{"encoder_arch": "vit", "model": "masked image model", "dataset": "aerial photos of the United States (SatlasPretrain)", "train_examples": 101725, "image_size": 24, "crop_scale_min": 0.5, "horizontal_flip": true, "method": "mae", "mask_ratio": 0.75, "loss": "mse", "encoder_norm": "rmsnorm", "encoder_norm_position": "pre", "encoder_activation": "gelu", "encoder_mlp_ratio": 2, "encoder_head_dim": 48, "encoder_fused_qkv": false, "encoder_bias": "none", "encoder_qk_norm": false, "encoder_parallel_block": false, "encoder_inner_norm": false, "encoder_moe": "soft", "encoder_num_experts": 4, "encoder_moe_every": 2, "encoder_expert_mlp_ratio": 0.5, "encoder_slots_per_expert": 1, "encoder_shared_expert": false, "encoder_patch_size": [2, 2], "encoder_layers": 12, "encoder_width": 384, "encoder_positions": "learned", "encoder_register_tokens": 2, "decoder_width": 128, "norm_pix_loss": true, "decoder_layers": 4, "residual_init": "scaled_by_depth", "optimizer": "nadamw", "learning_rate": 0.0012, "beta1": 0.9, "beta2": 0.95, "eps": 1e-10, "max_grad_norm": 1.0, "max_steps": 6700, "batch_size": 256, "epochs": 16.9, "lr_schedule": "cosine", "final_lr_fraction": 0.01, "warmup_steps": 200, "weight_decay": 0.1}
Rows from block 5 of the encoder of a small masked image model, named by matrix and row number. Rows with one number within an expert belong to one neuron, the router's apart. Each number is 500 + 25 x the weight over its row's rms, rounded and kept within 0 to 999. All counts start at 0. Numbers have three digits each.
Before each expert's rows are labels from the 100 images, of 14848, where the router gives the expert most weight on average: "patch colour" is the nearest of a few named colours to the mean colour under the peak. Only what is clearly more common there than usual is listed. The data: aerial photos of the United States (SatlasPretrain).
# router: slot weights (encoder.blocks.5.mlp.router.weight, 4x384), inputs 0-127
# up: expert up (encoder.blocks.5.mlp.up, 4x192x384), inputs 0-127
# down: expert down (encoder.blocks.5.mlp.down, 4x384x192, transposed), outputs 0-127

# expert 1
patch colour: brown
router.1:515487532491507450465529521482520464489488502451517495483468493509488481487464474498484471452499501480507525486562477519552482529492491507490475474496484506515554535503464545519476516542453470482530509508464524503522529507525463526486494457510495512500557516521497544491512545524521503517536514528520528470471477538498498512416487518516496505499535554465505518516519515432535504473482
up.0:509502517450494440451503514514502544473501506504469495468508519487472497485495512484474478491500507446455465499524518540546499501508473503502524464507500506483507552490486494481484521511469486527507571471464436496538526509497502462499498504518508491491505484470508521458518507514506464495498516493474490491521484495496500497508477533469522472492534546521493475536446507458521489514501
down.0:467501469496485511504546495503479513473470522546516483527514486492520483470511477483528518515516461488524533484521512488463510524532559525488515506476489492468487477488479510492469508468513523499499507490521494473472448533500486481497469491474489516497482532535486515495483473495510473497475451540499496484532480474503509486479467471509490548506465462491478490472515473539472489490502
up.1:523560525494485488511480503521509487477555536489464500524474545554502550509482462513440539511494513546506516471504487517543489497511479511496516504525486517486500502464537481481533502502502496487488562458471487494498529498495555446465479502531513470483488499470516510490482526502508532483520511535480462500471486526539507494495489555471513473507528500523488529532493504494513498497482
down.1:456518497492493503496545495441512477521504493559534489457486521540454511496507471468498553515529478503521516477508517502483476519537518492502471495519455476481500535510488513490486479513462498482466481501502493463471478496503507490484503498476534524533531492481510473456464486478488449495472511524501508486533496561522528475514459495476490502477494504488504474476470483517508481504486
up.2:526535516544458546560500477468503485497564517505513503519483588504514523499489482507439521513497532528557519513484476468503501503491524500467481500545463504525481484468525490504513480498489491486447516531494542509510482485501508510505523491514493513471469503484508506537485500509510590499516509534586465524495523520523509498503519526515530471515505494486511539472503480491514533471467
down.2:464510504477486489510508504454514524521489510540518514492455467516517537518518498517545534482497491512505469510484485518510511448497465459506493506528490478515522533505502541457471457502518478469454493489505511516472517472521481506498540545500528469512523510495511525512498567509498471490510556533518506462486435508524482495537531461491491489455480488449527467494491487449526514513518
up.3:506501512461487509544515560506526456473533486490493505440508498462509443468489486488462474506463518484533474500460490511500502523478561474504511487488491462509509477428509524457527508529496518508524543468512502494500505515521491494540505476503487511474516499508525488456536548524501529521520494505477476488482485561500472489493504509535450464526505497497484514486497494525460488485484
down.3:482549521452499506494527493497495496518491485483501505510515484512505506483519504458542491486526499507486489520491513473468479489485419512522515512483498550484483487488508493455520465476554480543494487513543526470513500461473480498556502537493484489486504513483482504528543501508499481508501522452458464518501491493503509505500467484530476486531480499519475541484503516494494531500497
up.4:464508476490495496445492474473448462524507533517497544494469483532542526537501507502512523527488507521502546488514481495474525440546457462512467516527476490493507457476515480492513500477520482467474510542507497508446461489519505529482449510507503473531480499503486513534472498490491494472489519496510497486456482472563492475526492466495519534445462495472539488507515518487535523551480
down.4:547502511489497472527507513492533539495497484496540498477511518453475499476514535525532460495514489483511463551476509523545527518480509489507492458532520533479464555560484493487468467477486521480488491474466484523481516528483507500504514494521493502499492471500507492497521501464509518541447492482503487509480493510487526505493526552515506492535542521551517535542502493495442499487487
up.5:507512481476455475510517518496448479506507485504499542487483480497544440489553549503533476509530496490527482537454536476479484488512542504487481493514474505519494521516513459468540516519519522484478496516519487503510523518462503500504487508492524521503504520491517508494528540443453537519487487493502476541455523523500478473502506472544478471490440476453502531472498489543447508511522
down.5:502506530512468517489457476490497484462521544538489538484484496519481516477501490483554535487465552508521502483566439488521511517490512504491488509485501501511470481504476516524477477478484486503448482514493499522480518487504505517499500480501530543524492512499498544505487473504509501490522503535511527510508483489516549500492487497448524528495497467551514497515515469473519502489488
up.6:481504486512457510550492506528458516535501454505521520483514526470476472519523504524487470497520554510476509536469508492483542481512529458511477505505477466462479507521529456507451435481526539496478518524528535499472498525484533532526535515461475516540488484534502465450489505473467520507518508476520476536520522515482513483502485471480528505482472488468526525467509499464500522524499
down.6:477493521487474456523478490510520458489487523491520536457481522489512514514503458482511508519476513520493551460506442517517512510518541460491452467475506454471517490494483476493484477473502546479482516494493554526473502476507500510500464490513531490493512514532516490490479527498488502497516513511484494473519459527488519507510469534488476564510488472529484511508510496498531492495508
up.7:512526553494449474496477541509518497492539513508483490510521535496489480482526451516441490523504554531522509526484460509547510506497461458469518505516532484480484505539505481495497501519496499520478588524516516488485498523478561497496470486491494509507503481490539494472500540538502493540487526509534463485473480472522522526516497477483500464500480506489467498499512481483531494545456
down.7:515494485520472487517515424486448518482496496449493503491491503508552469499476496537481479487469504551486517507542507507476527504487499465484520499496502514518468498512513475525501483513510474517515525520478514526479470487521493492482492462500497489505492487507514523525551478456480522473528528496507471507452475526461519503440470531519512503490493476483486545480522508468525476480501
up.8:511529489527485476505534561511511535504487493488480502499526503483472485468524525492521460467491485435450498535492525489520497497478478518484506467457520513493481557530508510500483508523490501530505544476509484507527520507514505465555538504478485496521481512513498499459527491501501472496512493483531478483519519478488512508504515536461520440508544523508518481508442437461504468511556
down.8:449481500510471514505467496492510516429512490525498494502522513485492493528511473493489490506483491498533527502478508474486484565504491527465531494482500476475460470497473490508483528505545493507475500493546490467498465499472485473496460502499482513480483499505497517531513470511491505494527478522482502474518491440491506475491528502473503532491496455543526489487524509540502517524492
up.9:464478459500510486455490453480477484537503530499531504473528480523508484544501503522513501490470495478495519484530511559488500473555501487536460532548520496515508507505496467509481481458479475469510488519489503507476508498504479523485484512505500500537522493521504471524483504474485507484495528512529512512512468499507523481494522478528547539467515489501470488526519519485536550534501
down.9:558493518477511452497500514479517516467524477483501509527462541471459552516502520548513459501510477511515500543500507518528472483493530470537434503527493497504504528530522530501550489473477573461530510514493484543466490520486487474482526483519530502529459475500524520476495492500506538526450538484530516509483500508513492479524482526503512502507501479515510471527484481503413483462511
up.10:512485488515540467493550494546524531509463526479505488472530492476478458493488550504554480479500429419476483487489535499494492484489471519521493469462514511458518553457472507468482523500509488515516451480509413499514507489494459514533487520496487496480490490496506478499507491505503495490453475515493526482534503492493510521502512505491538467499542513526525458489476461494475485511536
down.10:460517504543460509491479507541489519437480529494519493529502454471542513510505470495489505527500510530482511507499495466473546536488513505499527503478500480490468482492515472460455510467510543508498487539486498461473467516501501471495472475466469512534472514530510529529467463496483543501533452498487517443518494449496484511465504498493520532469462449522502534505553542524492493545504
up.11:487528467537505497511549503524517507520486534499530516553502481479496482501490499489533487474493450450471532533477539463466483502511472544487454465484514495454499547526510513498492493501510515499495472474502475494511532476506502490509498505483522471542476504491502476498501473496477518537492477498531486494508505489495524481494505522504554469474515505520533512470464442505480461510562
down.11:451489513560458484518468508515514501460529529550464511501501506482499550514536476496489530524493550509524520513505474492496530546487493504514514495473492520469487502478493491503494528495474468504505504502520542448497496535513530485533418522506461467523506516471450511526489482502517515508489530471503489486509500458500521528478507485459471521478492466543522499540522517512483496519506

# expert 2
patch colour: brown; black
router.2:451502504527511517531502489502487539532511473479513499496475460496512497491533488510519507529529482447497481536471488477484534483526553517467531516462484485502447484503474515490483474513513521503519467508505480536476462516449515493494520502486513525492500503463505489532501460504468480530499459463499499486502503524472477497509453507561494534507467462543514459496462474550464466482495
up.0:495574460513509489511527514477490523517502491509495502500502466486539493492546495547505441559518497516528511502444504470457534452473498490476472498526487470477488480502538463481490479448557547451492506515514528516478454502490499505510487550517539494581448505523462534495497555476486492483481492470485462545542491471507490475523465513515528510512461445489515477506459486504483502483506
down.0:524493501527498479466453515475487496487525532538469496492489540541514502499472501488484483477495523539467537471476495491547527510490459474499511478547491525506503515508515491481503494533451444497497488504483533512534539503520476469500462488511494447509508495492510546490512538503503494504500545501493499480486464496511508503480525490476448503473525514467504499545531524438542555501477
up.1:471471525491505457508486497535534466486525546506496497460499469521516499473466438515505523512478513525507509446499501491482538490534483500515500472505508481468483487471469514475482486533516524496504486464512475526478514484510476507542465467482516444474554497457517523488532492549499503506527530535485551480465474538460461516484491484488507471473505481471498445535517530476536492523479
down.1:475500538451479495538445512511529536466502466512491483462437523528542511513475484525509489484504536519503495507499456504504490444492488485510497491541489508507520514471496503478517502483492496501504493500493501501505525492484479483488485505494537495517519511512497508559501544500492547495469492517517523506525432456493479484479479493509456508459533523476505493512452502483514500547478
up.2:475523527539479503528462502502528507506509523531486508524522522520492528513520449490509567461491508527535506515509435497543471495496516490497516495513503497499462463517501480505469472500533491497481519478501530503505524537500512491489488489497538511468514479509505552476419497502511503537487505543488475528529466501495484494521478448494519493502524501516483499527486486497508516486505
down.2:493457497464492489493555494502520530488460488480500521512462502514504517489529518539512460534488478500496454588485472479463510503484493496514496500510535525538516534524492500472549512493512491485507504565513484490481480526516454484499525546520505523512502495479533478483505504503508501492511532499512534543511548536524515515503454496552479454528495508517466457476473510528488473490496
up.3:562465500487489511485493523495506499476528496484499518482498496552473483451449471489491447511510516508476459476551463490465499538456480508459525463515499486516522528500466538515539534530434428502524488505449537502537526437511442526509498488510495502486493516492500546514541507512485506488530521499504540487473512525493482493443521520547506502528507485484531521487575512496513478501513
down.3:497512489513480492537493464530497508499471514529459503542539523498478503503522514456493514536483480486528535516466523526504507512519495502463487490455514473479514462513506499543539493470470540506488520526512474459483515459487523493533515468477521488510478457497483464446439517515507494495496509486498457492529515504512474488517493502436528462529494490488510510478506488513506485527485
up.4:507488508536503522540476468480499461477526476507510492526519563491496557485532500524495534510489486521562489530503507492527494520494484522511530499505515530505448493526485463509478496491521475545516490537514517512505507481500507553502544490498500513508490493450522480517538478502511561544503514498546483516477508528509510494493494498491558505555480483538490471498531502507505533487496
down.4:530539503435501525514497508496526490444488489433489491521450492538508519509498497512515449487488494500495445513497494521534474442503513461483497488501495512518521539469492522491543503477539533489510459527516489458498511525499459497551488502519502483517490484504564486498517543486495572513486518518518504507496480528544436488526480492481478492526483530463501521460413464496466483479527
up.5:506517490489524513505526449470499465482486466507482488540486522473518470511483490490519489485490497480560500535508522479499477518502517537458548522485497535452462471535506504531536492504539468536515505492489487543487452516497506484488525506470531536500489514477536485506545437503501542517466461500499512489474533497481484476519499566504481501499481453541529459515502463528486503484514
down.5:528479503475479453504491488501552494494474505469484502543441496560524478453480497463513547473517553511491472470496538492536464458464485490472468483507525485474534496463494491463542462514525512492515519483497501484481533516477473480527471509499526481521505490544525497529511566466520513484491528506501501500483490497512478496474523473470485470470490530474524551507501506476496519469504
up.6:521494531466472508530481527503510550474527461501441495492531468521498511406499465478464449541501525522449502474519477508482535533446512514450515460480467499485525531454470512524543499494477492548519510491439504493513504475507479454537513482497469507499447495494520509454544513529512445471543494493499498476492531503499441513487475555485467497506521506509525478527504537494485507488471
down.6:542518465533507516534556508517467427501478550542481508558493487522466517519459488450529536569487517483448510471499539534516504523507492506488471518456510532511537490465483482489523482469477527514531509510499498499522516454491499506510488517512516494507497500524493495513515515500483470480512507483503503498543513514521496496473523459421475464540515465523511506555509460513527459488531
up.7:500517466510517528540518475493519467478509478457497491495444533475562486529487513524514492505500475493568499537500533461508511475510536476497543548488514526481480505519531483522488514495563463542521466502476484532504449565477496468470458511494537528496513502462545497563531454488519508503499455479486472536477515459508506488537506516531486506487454470533512476503498495518502506476515
down.7:508490525511437466498532515469485492544484525482478487512499487511525468507497518510485528505539543521498459502470548478523522443473478488506420472544492464518537472478505496486530459521514547473517489497516525526459464508490460543500485464473547486511508507485503460526494555460458549460507553507515485500485492516526503477504513504471494475476500470484524506521467490507519522505505
up.8:543490516472508536484473536512502496491542454452490498458512509502507457479459484495493463511501519486516491496536461467504486513441477493478468464492479485522545524501490497477510521534515463525518517492460523487547552518524505523516483484496481477523508501511497473510509542518501503491506512514508496502480508550495478507479514477519495487505504543471516576439528525492505509506491
down.8:511505484482485488535540471503495447538440539515424490548500460497447516452485494462507536507518505457516512494450504540506468528531496493451474504492519436472508508523498509472536472484449515491504512509490509479488504476482479478495537481486481524534510485474500493506481521506500503473515531494505495535518518553469488518517484500453511482533551496490532501541507478501492472506510
up.9:501569547509470522528457513469524504491501467518463501513471549501515554512544465499484530456497497487552497519501447505509494502492480514497524516495519507511446501532525483488485498490533482524489518485519527503533491561503529467505480521491500528488474508478511526488458492512499545539472497532529447523507492490512492497529476496493571493517530515500484521488498480505504497482498
down.9:503521521472490514502475531456533545514492497475474486470470528550547486529493544503540458450490469516505435546528483520487472490487503491528526469549508447517541542496505521480512516498527513514468501503506496494490469518517496512506487511497475504481499493520536513480506517483514529507490512507516501521497466507534457487563470495535461513509528520512461485486480464486482506506495
up.10:546491498452515477505498500474505475501524510480468499477519482499488501482466509516504503547503517501522466488557495503522482492469470507515499479492515476521525542492498507452534529554499487520510478519521494492479499494506481536516479508512496483498513535510503500516518502497490510490486507490525505479458470496490476481478517487547447498490572535468493488495558482467509492507521
down.10:550479483489492506527552475490482481523461513502480529546543480492467509465545455448465506513496481531511514536482534479501509521462498558451514505487516523531496491524483465522514448485449534472549507500507498483512514468512513492512524479493490493483516482484473498508516498505512491487528501506490495497493526580504495512483459489428547481577520489535513482491513502499486509492495
up.11:528495503510505495482488524483481485523494525509459520480488498537526519483447526516504501518495533489485466505541450563537498522525457460503489497508511474515520542497505509503458523492469500492477485533520484526451520516531512532520484488504496482512492504508488507478475496500498506474456531527535494496487498503520482471519531465485461508473572514460534488510515498491544508503510
down.11:483515478507489483471460493513472488512532487518502483470433537520553541540471498512536519517469499527510468499514477509544510457551522462477465509541464509483523495472482486458500507530552531493502485537462505522492482491530492510472485522502519501499513530559498492519518524494483513507472517525476473502488455460484470484554529517491469543465510513505447479536489485474552528519495

# expert 3
patch colour: grey
router.3:497489503489479492541525507537531479498482456463465474489523513464475478483507489492497468481479490457465498527435525460459480506468496539470487477471500502480514522489469512477528495489509507528487513467510514487565527477498488463545492530466468467510485485502495483482523514510503514542512508496494489479529532530492527522480486509464513468526505524511480515443460497512491484531511
up.0:536502516467436505507454476498467472514593475503497514480473529525505534505461503502461509501498567525511531466532426516548505485511494489489486523531480435505507529503490484490503471500479535470479486515509529495465493470519469462490500460540512506506491523478538506472463524485505581454521538539518531510477500509478470497496476540529505485508514500511456518517535557459548541488478
down.0:490518490491506496468501551469518531496501520529490509486485504539521511454493539485513488544504506480506472524494499504511488454501464470521520522516544477475498486536504496481493498504465525477470467513507479502459488484507511489481493510556510464503493502475514522548506517495483478491489508509500487510508458424523480498559489525491460501499484525504460520499486473521487516477487
up.1:472486486494472528473536485530474527512509502479553534519496483453526524541508530497510491454565500518473533514477485524449571494557506483486489514513457466496478505498480459520451432497542528453533491523499484535489481581486508485495486542515512485490479499542492482494489488470460536488495495493512488525494513532477480471512470522538517516494532483485523466516494492504491494491519
down.1:511487509469496462492451521486497438483486500526496514463502504519508520499475506503451486559492499480479503506532538519542498537474529442520568497509552538491539496509500472482517529480456530547505505485499509521475483499474502503508457479518516506481502524495489494506489531508483496474523502507480513496489465503566493492500464499447504445511487507466473496486522508495515475513495
up.2:549488521507477519528463502470481483491580497506493519513476554494518554533519524527468507504499517509519522495485464560532487463506521450516483525513493487535515480503499500480543493485476514471477479506490528499466508526491466497487492493554525532472512535519501544489518510484483575497503553543541509517499459497515472482542506502516471496537525514516481458504493498487505520489492
down.2:481493497494524491504566535476527506538494495506506481514481485522476480467456559470504471524480505496519439495475514493510478486493466491534518497519503518499541492518503496492474479502499505492482456473520490473497482509483513481495505506511517496469515518536505469544447500520474497462515490521482504536498497438497493531506500501511530498469473515495485521479465471481526523457519
up.3:520526520481470519509465507464517490508569488496496519499434541514504552455499486472438520483494525516516511493523464536540492480475509502467493514505483500518470484482518498508513505498520484507448491508508537499488445541510505488508541524530534522464479509497539552473492488514507566493508521567554501519495502526519456482507508518493523490502527498492499525535523496472520501490458
down.3:521485508478543493483451524463517530520479516492492502481460522530515506486486573517506483500542526487527478494505487501503478478490510457535563512526556521503513497539505493505514532530505482493458494499501502491450512496490478502502522522525516502480493493480511486491451513468496504473523528497509517489538482468528511512547502514483461525517496502464501509498449483496515509475538
up.4:549492483532499504502464511524487494481497509526499532501526511567490505513460509488512486508506507487468508513544463530530512492543447520504488514490492481481481532494504497523505497519491507492482491508493490511487488510483523513523511483504513459518498540506488471498462444513468507476495497505533498482476496500518469460510512514502495445477565494482509522506535501474589475543500
down.4:525483507523514505503500524528503495485511478535483500516453500559518504495484526485531504510484527460438470495489498496520459464523447499517492456479502510489503515531497506502493477545532540466520503521525464530481481503511526501532516528488477461487490498495506456524446507505516510499498476497516494489500472486510463509503537506488469454505493491479522509459488510485491484485527
up.5:540512498508565478478511525507516481511492517515557522449472500524513511532466515543498495524470497541503491481514484504546513513519486482530486547497515503521497474474515520525505521471512509450505463495549496480469461530537487571515532505503476520477526532481494499490500522489499443507537522479460511488511467480529508521516528471513486511518481474475457507483497490517519499475516
down.5:502496517459489490515521498509488499528498498474520480520524529470512481496456529490538521468511494490458515489472538512512471530462503469499483499516530517544521528464535477498520490478490504510479545462529506569508483518488513497502531491495505480436508495529504449491503502491489516498524493488486494522502508533509464497504522489458504474544492502500488515438505477483473494538518
up.6:524503493497493473504462500456489456523542518519454518517487538501506532543511503487482540540494556503532498507536528519553503480457493454520516521524537482510523474528492487475516513521462505512462503554527522502459516521505482534474504512514526502477501503513500531500473545503471545496496565549508496530505477496522511513528535474450503492506496503504482510534503495488523520522503
down.6:524503506442480518520529496517500503509525497460529505504515477473505531481528456533510517468512464521524484467459477557509487511520523508454509496499461538540525512474464503457513479506530508537507514463476514537505492488472530464508503492508453511474562507499491503521516500493517496518502480501485505532538529500509524514508472525532499478509498516504479492503490488553467509460493
up.7:543475510471508483452441505500518476495558519519503506491502506499502491542497542489504492538504532492512506457491496509549499464475500439519462498533515505545524494479486535460541524515471489491511485527478497486465529490513457550477500458545519518480495529560479516511508523525498533464484516499479531521478467495494472505505517485537500488501504518477472510503531531484498489528510
down.7:490516485497507471490539541491504509502453514518493508495516478534479523495476513526524517483495480472491452500475491507533475445521477530549444512524516511475501537524552495453528488486476499487458493503532445543458489507503477500466508525534463473533512506489475481542493515461502495473482537522473528522525490471485485512559515507499494477466519479547485486494485505483494473520530
up.8:489552501503519497512522522527494547503480480484485485541469499500510500526547507496507499475545492497486530539487525457469515470504474498523507517492493455492471525510549474477441406497505564448504526496492482504503458523474546446498509527466529492510447485498510469487445510502479500516496487480515451526517543532488531504507442483498515490458525505484514485510472460538483456503528
down.8:504496518515519478502439514486497456498531498529479503509478553480493511501497527525480465517489545537513537505501507522517488516466494481509506531520484460516517485554490491512523513531437482472507519538493512505476533494493494478484515468511541534466506497463499500502529535496496528489510531496492510499455501498499515498473505487481483505515528501516510466575521513463527493505497
up.9:553475510493505438451458517518514494491504479526473494467490495548483483510479516514509470541503513493494479495557523538587506508506476489535503502526550488498531551499465518486486508541454501512521527511441450500495507489494485548507516441490544465476472508524501491462488502517484496476493485531457519493484502481509474498504522508509513497495525504501470497526533520463526477519519
down.9:451541491555520477463522530504503527498457536557491517511491489518481503511484519492512526474491521491497488462463474505479466461494469507543486506512485472497487466514542464485507519507483498438474512493507443509476480497506521505504454508552489494497483513527500517510473508496516497455518514496451500486502479425543476505518512449455459470432479494504498486467515533504508500551514
up.10:485515478459504497482480479489495531505503523508511493557450507503514507508571487521492512439524508532532539500476508449499500459479474476504513483516494468526460505550497480475440404485502555447499455500519515484477456495467488468514498517490521456533505459504488510524484528478449526509504528528492486527487500509507534494489437492487517498485495470510527480494483496500520470516486
down.10:525487501522507475474476518501474485516570503491470479480507531479507513496505535549503469565504534493451516481536479538531529497504508481513522502505467450512492496478489483465528521529483459519502487510517487418494509494506507541494472476480496491470520498457510474455510483486501534489484518495486483503506500499488489489486521487491479468498528511514517494579533482509492488492498
up.11:495491501520493438502546479517510526465493539460529531467547505449449505558540483485484498502487458506490520529487515509464537522496537527506439494487520504488531512500474491530463512497459503498529503481452520491525529502497485511506517501490467507460472536540448529489509474505488500485530515482504512502522487486523526487504502536483499524489523499501503454487502498486482498486486
down.11:469507465504494512500547472496508448493470476495477510495542481485465498530518481521523525477524447501493512522525525526500546487533531507444475540477512503526500507484515520548463525474490509522514474481450477482449521496478460543488510455476503501488492490508504535479496481484507518518481457519470489479490503517494506464491450487492550514497527490509483507489486448562497473493519

# expert 0
patch colour: pink
router.0:524488513508498480496499528478534493511479507531444513474479491488501514484526485475513498513463526455526517474487501482492488502467461528493508466480543481535556528513489529477528555521474500523478505498546510460511522468512464523537492509518510489500521492512493513454520561536477486479514515512510510467513473478530515507492553460485457444507515503463475493469517482458523464555525
up.0:459538466475487540539510511510476500555525455491501501510509490482532452516499449528510504533482539498532530525473510446473496501487504506503464500538470469495481454503526456471501471471559524505476520512518526490501435464507521506498478546499497487536445496503488473522510496491489515495497458479517449519470563477511489496505477490567510509514447461453509546483494519515493476515505
down.0:556501489493477503472527460465530472495487565526467512527462507493464496450460517485523485513511462498487481519525484515514476515510523497492523458530477486502522547505493500537472465499451504486520516536433495531463558486502505498521515465495526498451511492494506520528500508505503484504517533532497521512516470554492485489468512474489528525496504541530470511541505486462515506460483
up.1:533535512490462476483479469486491532485504520496454482514508520494491524462506444529461505493521522539509539519527459504502539513509512478497506475513487513479458500501514475520479477511526443485509504517467515536494507472484526494465513490531550533501507476454532524504460458510508523518556543505507472505454499502491490512467462549527540524482545481518521485542549514454532519485464
down.1:476479492465510508469482520513494496482517560501524515506483520495513503521496470472499533521468470526537530474513469497489506484474481498507512487469496506522525465501496504461461497477495528479485488500513518572512510476486531482522508519508516505493482521466504477535505513506535540531499547478508479502492476549519543517469432464546527519473519495552500485510526519499504499506519
up.2:520491506518465512492500503496520535477485495479526498513507512463525559472526511513459551439524500508482455480473457506441460496519534493471494519503463466505507483457512497504515500495466526485468513519498554501523501483492506486509490510523496545495532486497500509558564542501518503482502554484536499513504482538525504499495506512485511476538496507500518521466496513481405516512481
down.2:490517521511511507500479470505529512493473445544460481518493491515511485471502507493517448548480559483467490542531522513485512508537499493520515504484477537495497483493485493503514530525512486547481481512493484451476532540500530488515527521532480428465482491507510483477471470494479484495478477516529499496500549482462506476524493522502526524444512503509504501506492457520550493488516
up.3:501573505496486524524516497496486474517497510493483508508487551470481475495481475508480515502509535500561512548461511456474524496523517468528483507554481470464483474493560450485502470469564470545480540497520494497502482494472550504485472516482474499545462522512489468544534497474495499465501516455510423527455518497534503480517502519519529503504535513516521531495508504493505525497477
down.3:502474527456480468472499472502531488490474504506488474493456464537478470498515498514526477479476501501466502488526474522497466521499520516483497465500524491505500543502436537549501524527454509492526510502435505534456507466496467471495565464521562492512514499470549523470503504510501475536469512528503507467520469484460482509459516505499464549490496501505452500533504469503515503455496
up.4:500529526509507537553543523484514523506511453480527489504457515545528490449462501474468476466478496515464464543493487482497485510508510517523511491472499510527456464553510506516471525478494472484476502496497529514532480529500517508524522526477524511472473504499520544495501493505501499520525496528528455510485550511511482495477496506514527497476514505480513564499465461533492494475482
down.4:460521488519531526502514501480515487492487509508494508506485487499519500504502507466529491512460511507538488486492467492500493500460490470525493472502468463505551476504519487519498500466501493452469493492468460536462490481504492552518497526527494473471461496511463500515474526489478476484530505480501518535518436484541494501496487513472492519488482482492529512488515496478510519519552
up.5:555530528477470459503508500454511519459506554497480497496477538451520572460497499505464513478510512547527474478487478537500489499496522473476509524520510473535511495471539481468527520517477499486437518530490525479494515489502527476503518493575512524473498506497495547537545494539520551502521558545511458505507516520518491512505536510479509491538549497513474467506519480471465501501473
down.5:485473452537502550529498496517521516527471480516500486499462484507477490458520489496485471512480503457501535519444512526537516484522514522502510491507489537467493508486457537475501521491533493547456465474522496463539434525500494520500494528516482495469505502487510473539468484509514488495484495516537510523567553463479482513498534467454492487469465495478505512485469509533493519512535
up.6:469503492501494483494492484490501516550535455511503493509470493515503496553499491519524465519488479502484523566535489478538492476477479495517515490484545543506472490541488507506479509490490524550504490526487516510493503570485508502496540536459487495509468489522507533465468504518494510492469472497515497498529502464479506506501467484514527507473498514508523511531500506522497481508506
down.6:522510538502451487499528491529502534485481577508491499498502521518470517440499516536464521496504508559535500464495479520474532542555528483488476528530431465508507483467477495500521493492513493505502488477487497488470512427514513495517479470542475537455505523523497507535556477489505488513516542516503476543460479533497492509500516532496486491506502488490481493480497501509503505455479
up.7:473479529521440525524534500502503500483523459503535498470492514480505486435475453486502483514487507504510481493470484461438513536505549546464509455498493493504475471491475523519516504514497503510530499509494533489498495463506458495531516487512501527474477490492522552487552496503500547526544504490501516481476513509484464511458451532483525512519458501490525514515553531492454524467479
down.7:524505505505535503487502497492496496546504511482510486472480515543563488550495505497457469445482489479490465501530505542542504471543455483518469491554499509524477554489515492477476436470501543483479498507504500515474458538492505508477498495504489467494515517458476496484481482477500522489531506512507541561475524515482477488553496515572515484482499501475551514461497495503519517518504
up.8:468526527485488521505499487523510509494517486488473483543503503522511488521460474490490487501520473484505506552498500506480511535492524530481539483501483522493452487520473507497484487503522478528532516504466459515501476502463531475485514461461487471493441466442549518525510474492517507525530447489495491499465535523474479520473449528517528523510464485510520508468507543541487505474444
down.8:509490487471517490492495500500519491546478531477519500498553504514483483516504502477504489493509448511505531475480523548507516459437460529522540488499496425540479501537502497482505464505489488472492496478547480581512517512513508503485513493530534470521514493514486489524492536493488520495472529493480518505487461573475500508494495511525499483521485497473521479508499466498494500562485
up.9:510509489492488482465495481459494511472483556500498507499505498487495521491510513516488552511526528558558503438494479509484497539498507472479467517533478500527537504464507517496492489511462487506525479520472530511497519493501431514461483510564496567528508490513459563527529520493507509480493524497456510513498497487485493497498513499505516509501505501515499467511525524470475501487480
down.9:472478493504552520539491559544498507488487490535477514509527485527511499523491534499524429504474469430462518516483484500501523510543486537498509479457534462478451542518503491453497484489521526505488521509506463525510454494520547492556529513458456459482487498507515467483469481520493488514486437515471494469530540489487491503495526534480485505485486487518493521499483521555486479539532
up.10:524555483533519499504511511515498460518491482512471495504505526502492477569510514527493513479478455462486515590510514550501450499514469504500507537517530531461487508533536470518503525471455504523484505498527500516491514534500542495498537547459448517520472502497494442483491491487496552502495473472520457529533526486544535489524505512499479504486535491541506519526485468519509514501512
down.10:462496487477441481509469486487489488533495513488456527499506488510510518453476481488490481504504532519554519453487471495466522512513544480479526477513445443497496482491492514482517456507503515502498472509492528568514504458488480455507496488516568513496515467461542531502546518507521496518522571506496513484492459539482472501470473514493493526484501509481469458531495475477471486486470
up.11:508493519536502479530496484509503437501510461561482487457519527521495496454451497466495511558512562502491450522509440519513513468582509521509492503487458474475466478497491482509481504520535516527486498485498483518508538524493518495525514495482530474489492474498509512447498472505495479495487496521495465487462531522486427509515486484477507453512542467493497532490492506527529515506458
down.11:502503537477535524507506506526449466524515498515537486467519515499524491498523477504493532511499529494522509481449475508562536484568466543482484489506463464482501475490475484490529465512532558453498477495530486584516543529436509482527504533493490479500496481498521466483487480537519505501501528505486496506502506523460484469541457498462479472510510486496487474523490525520501510485493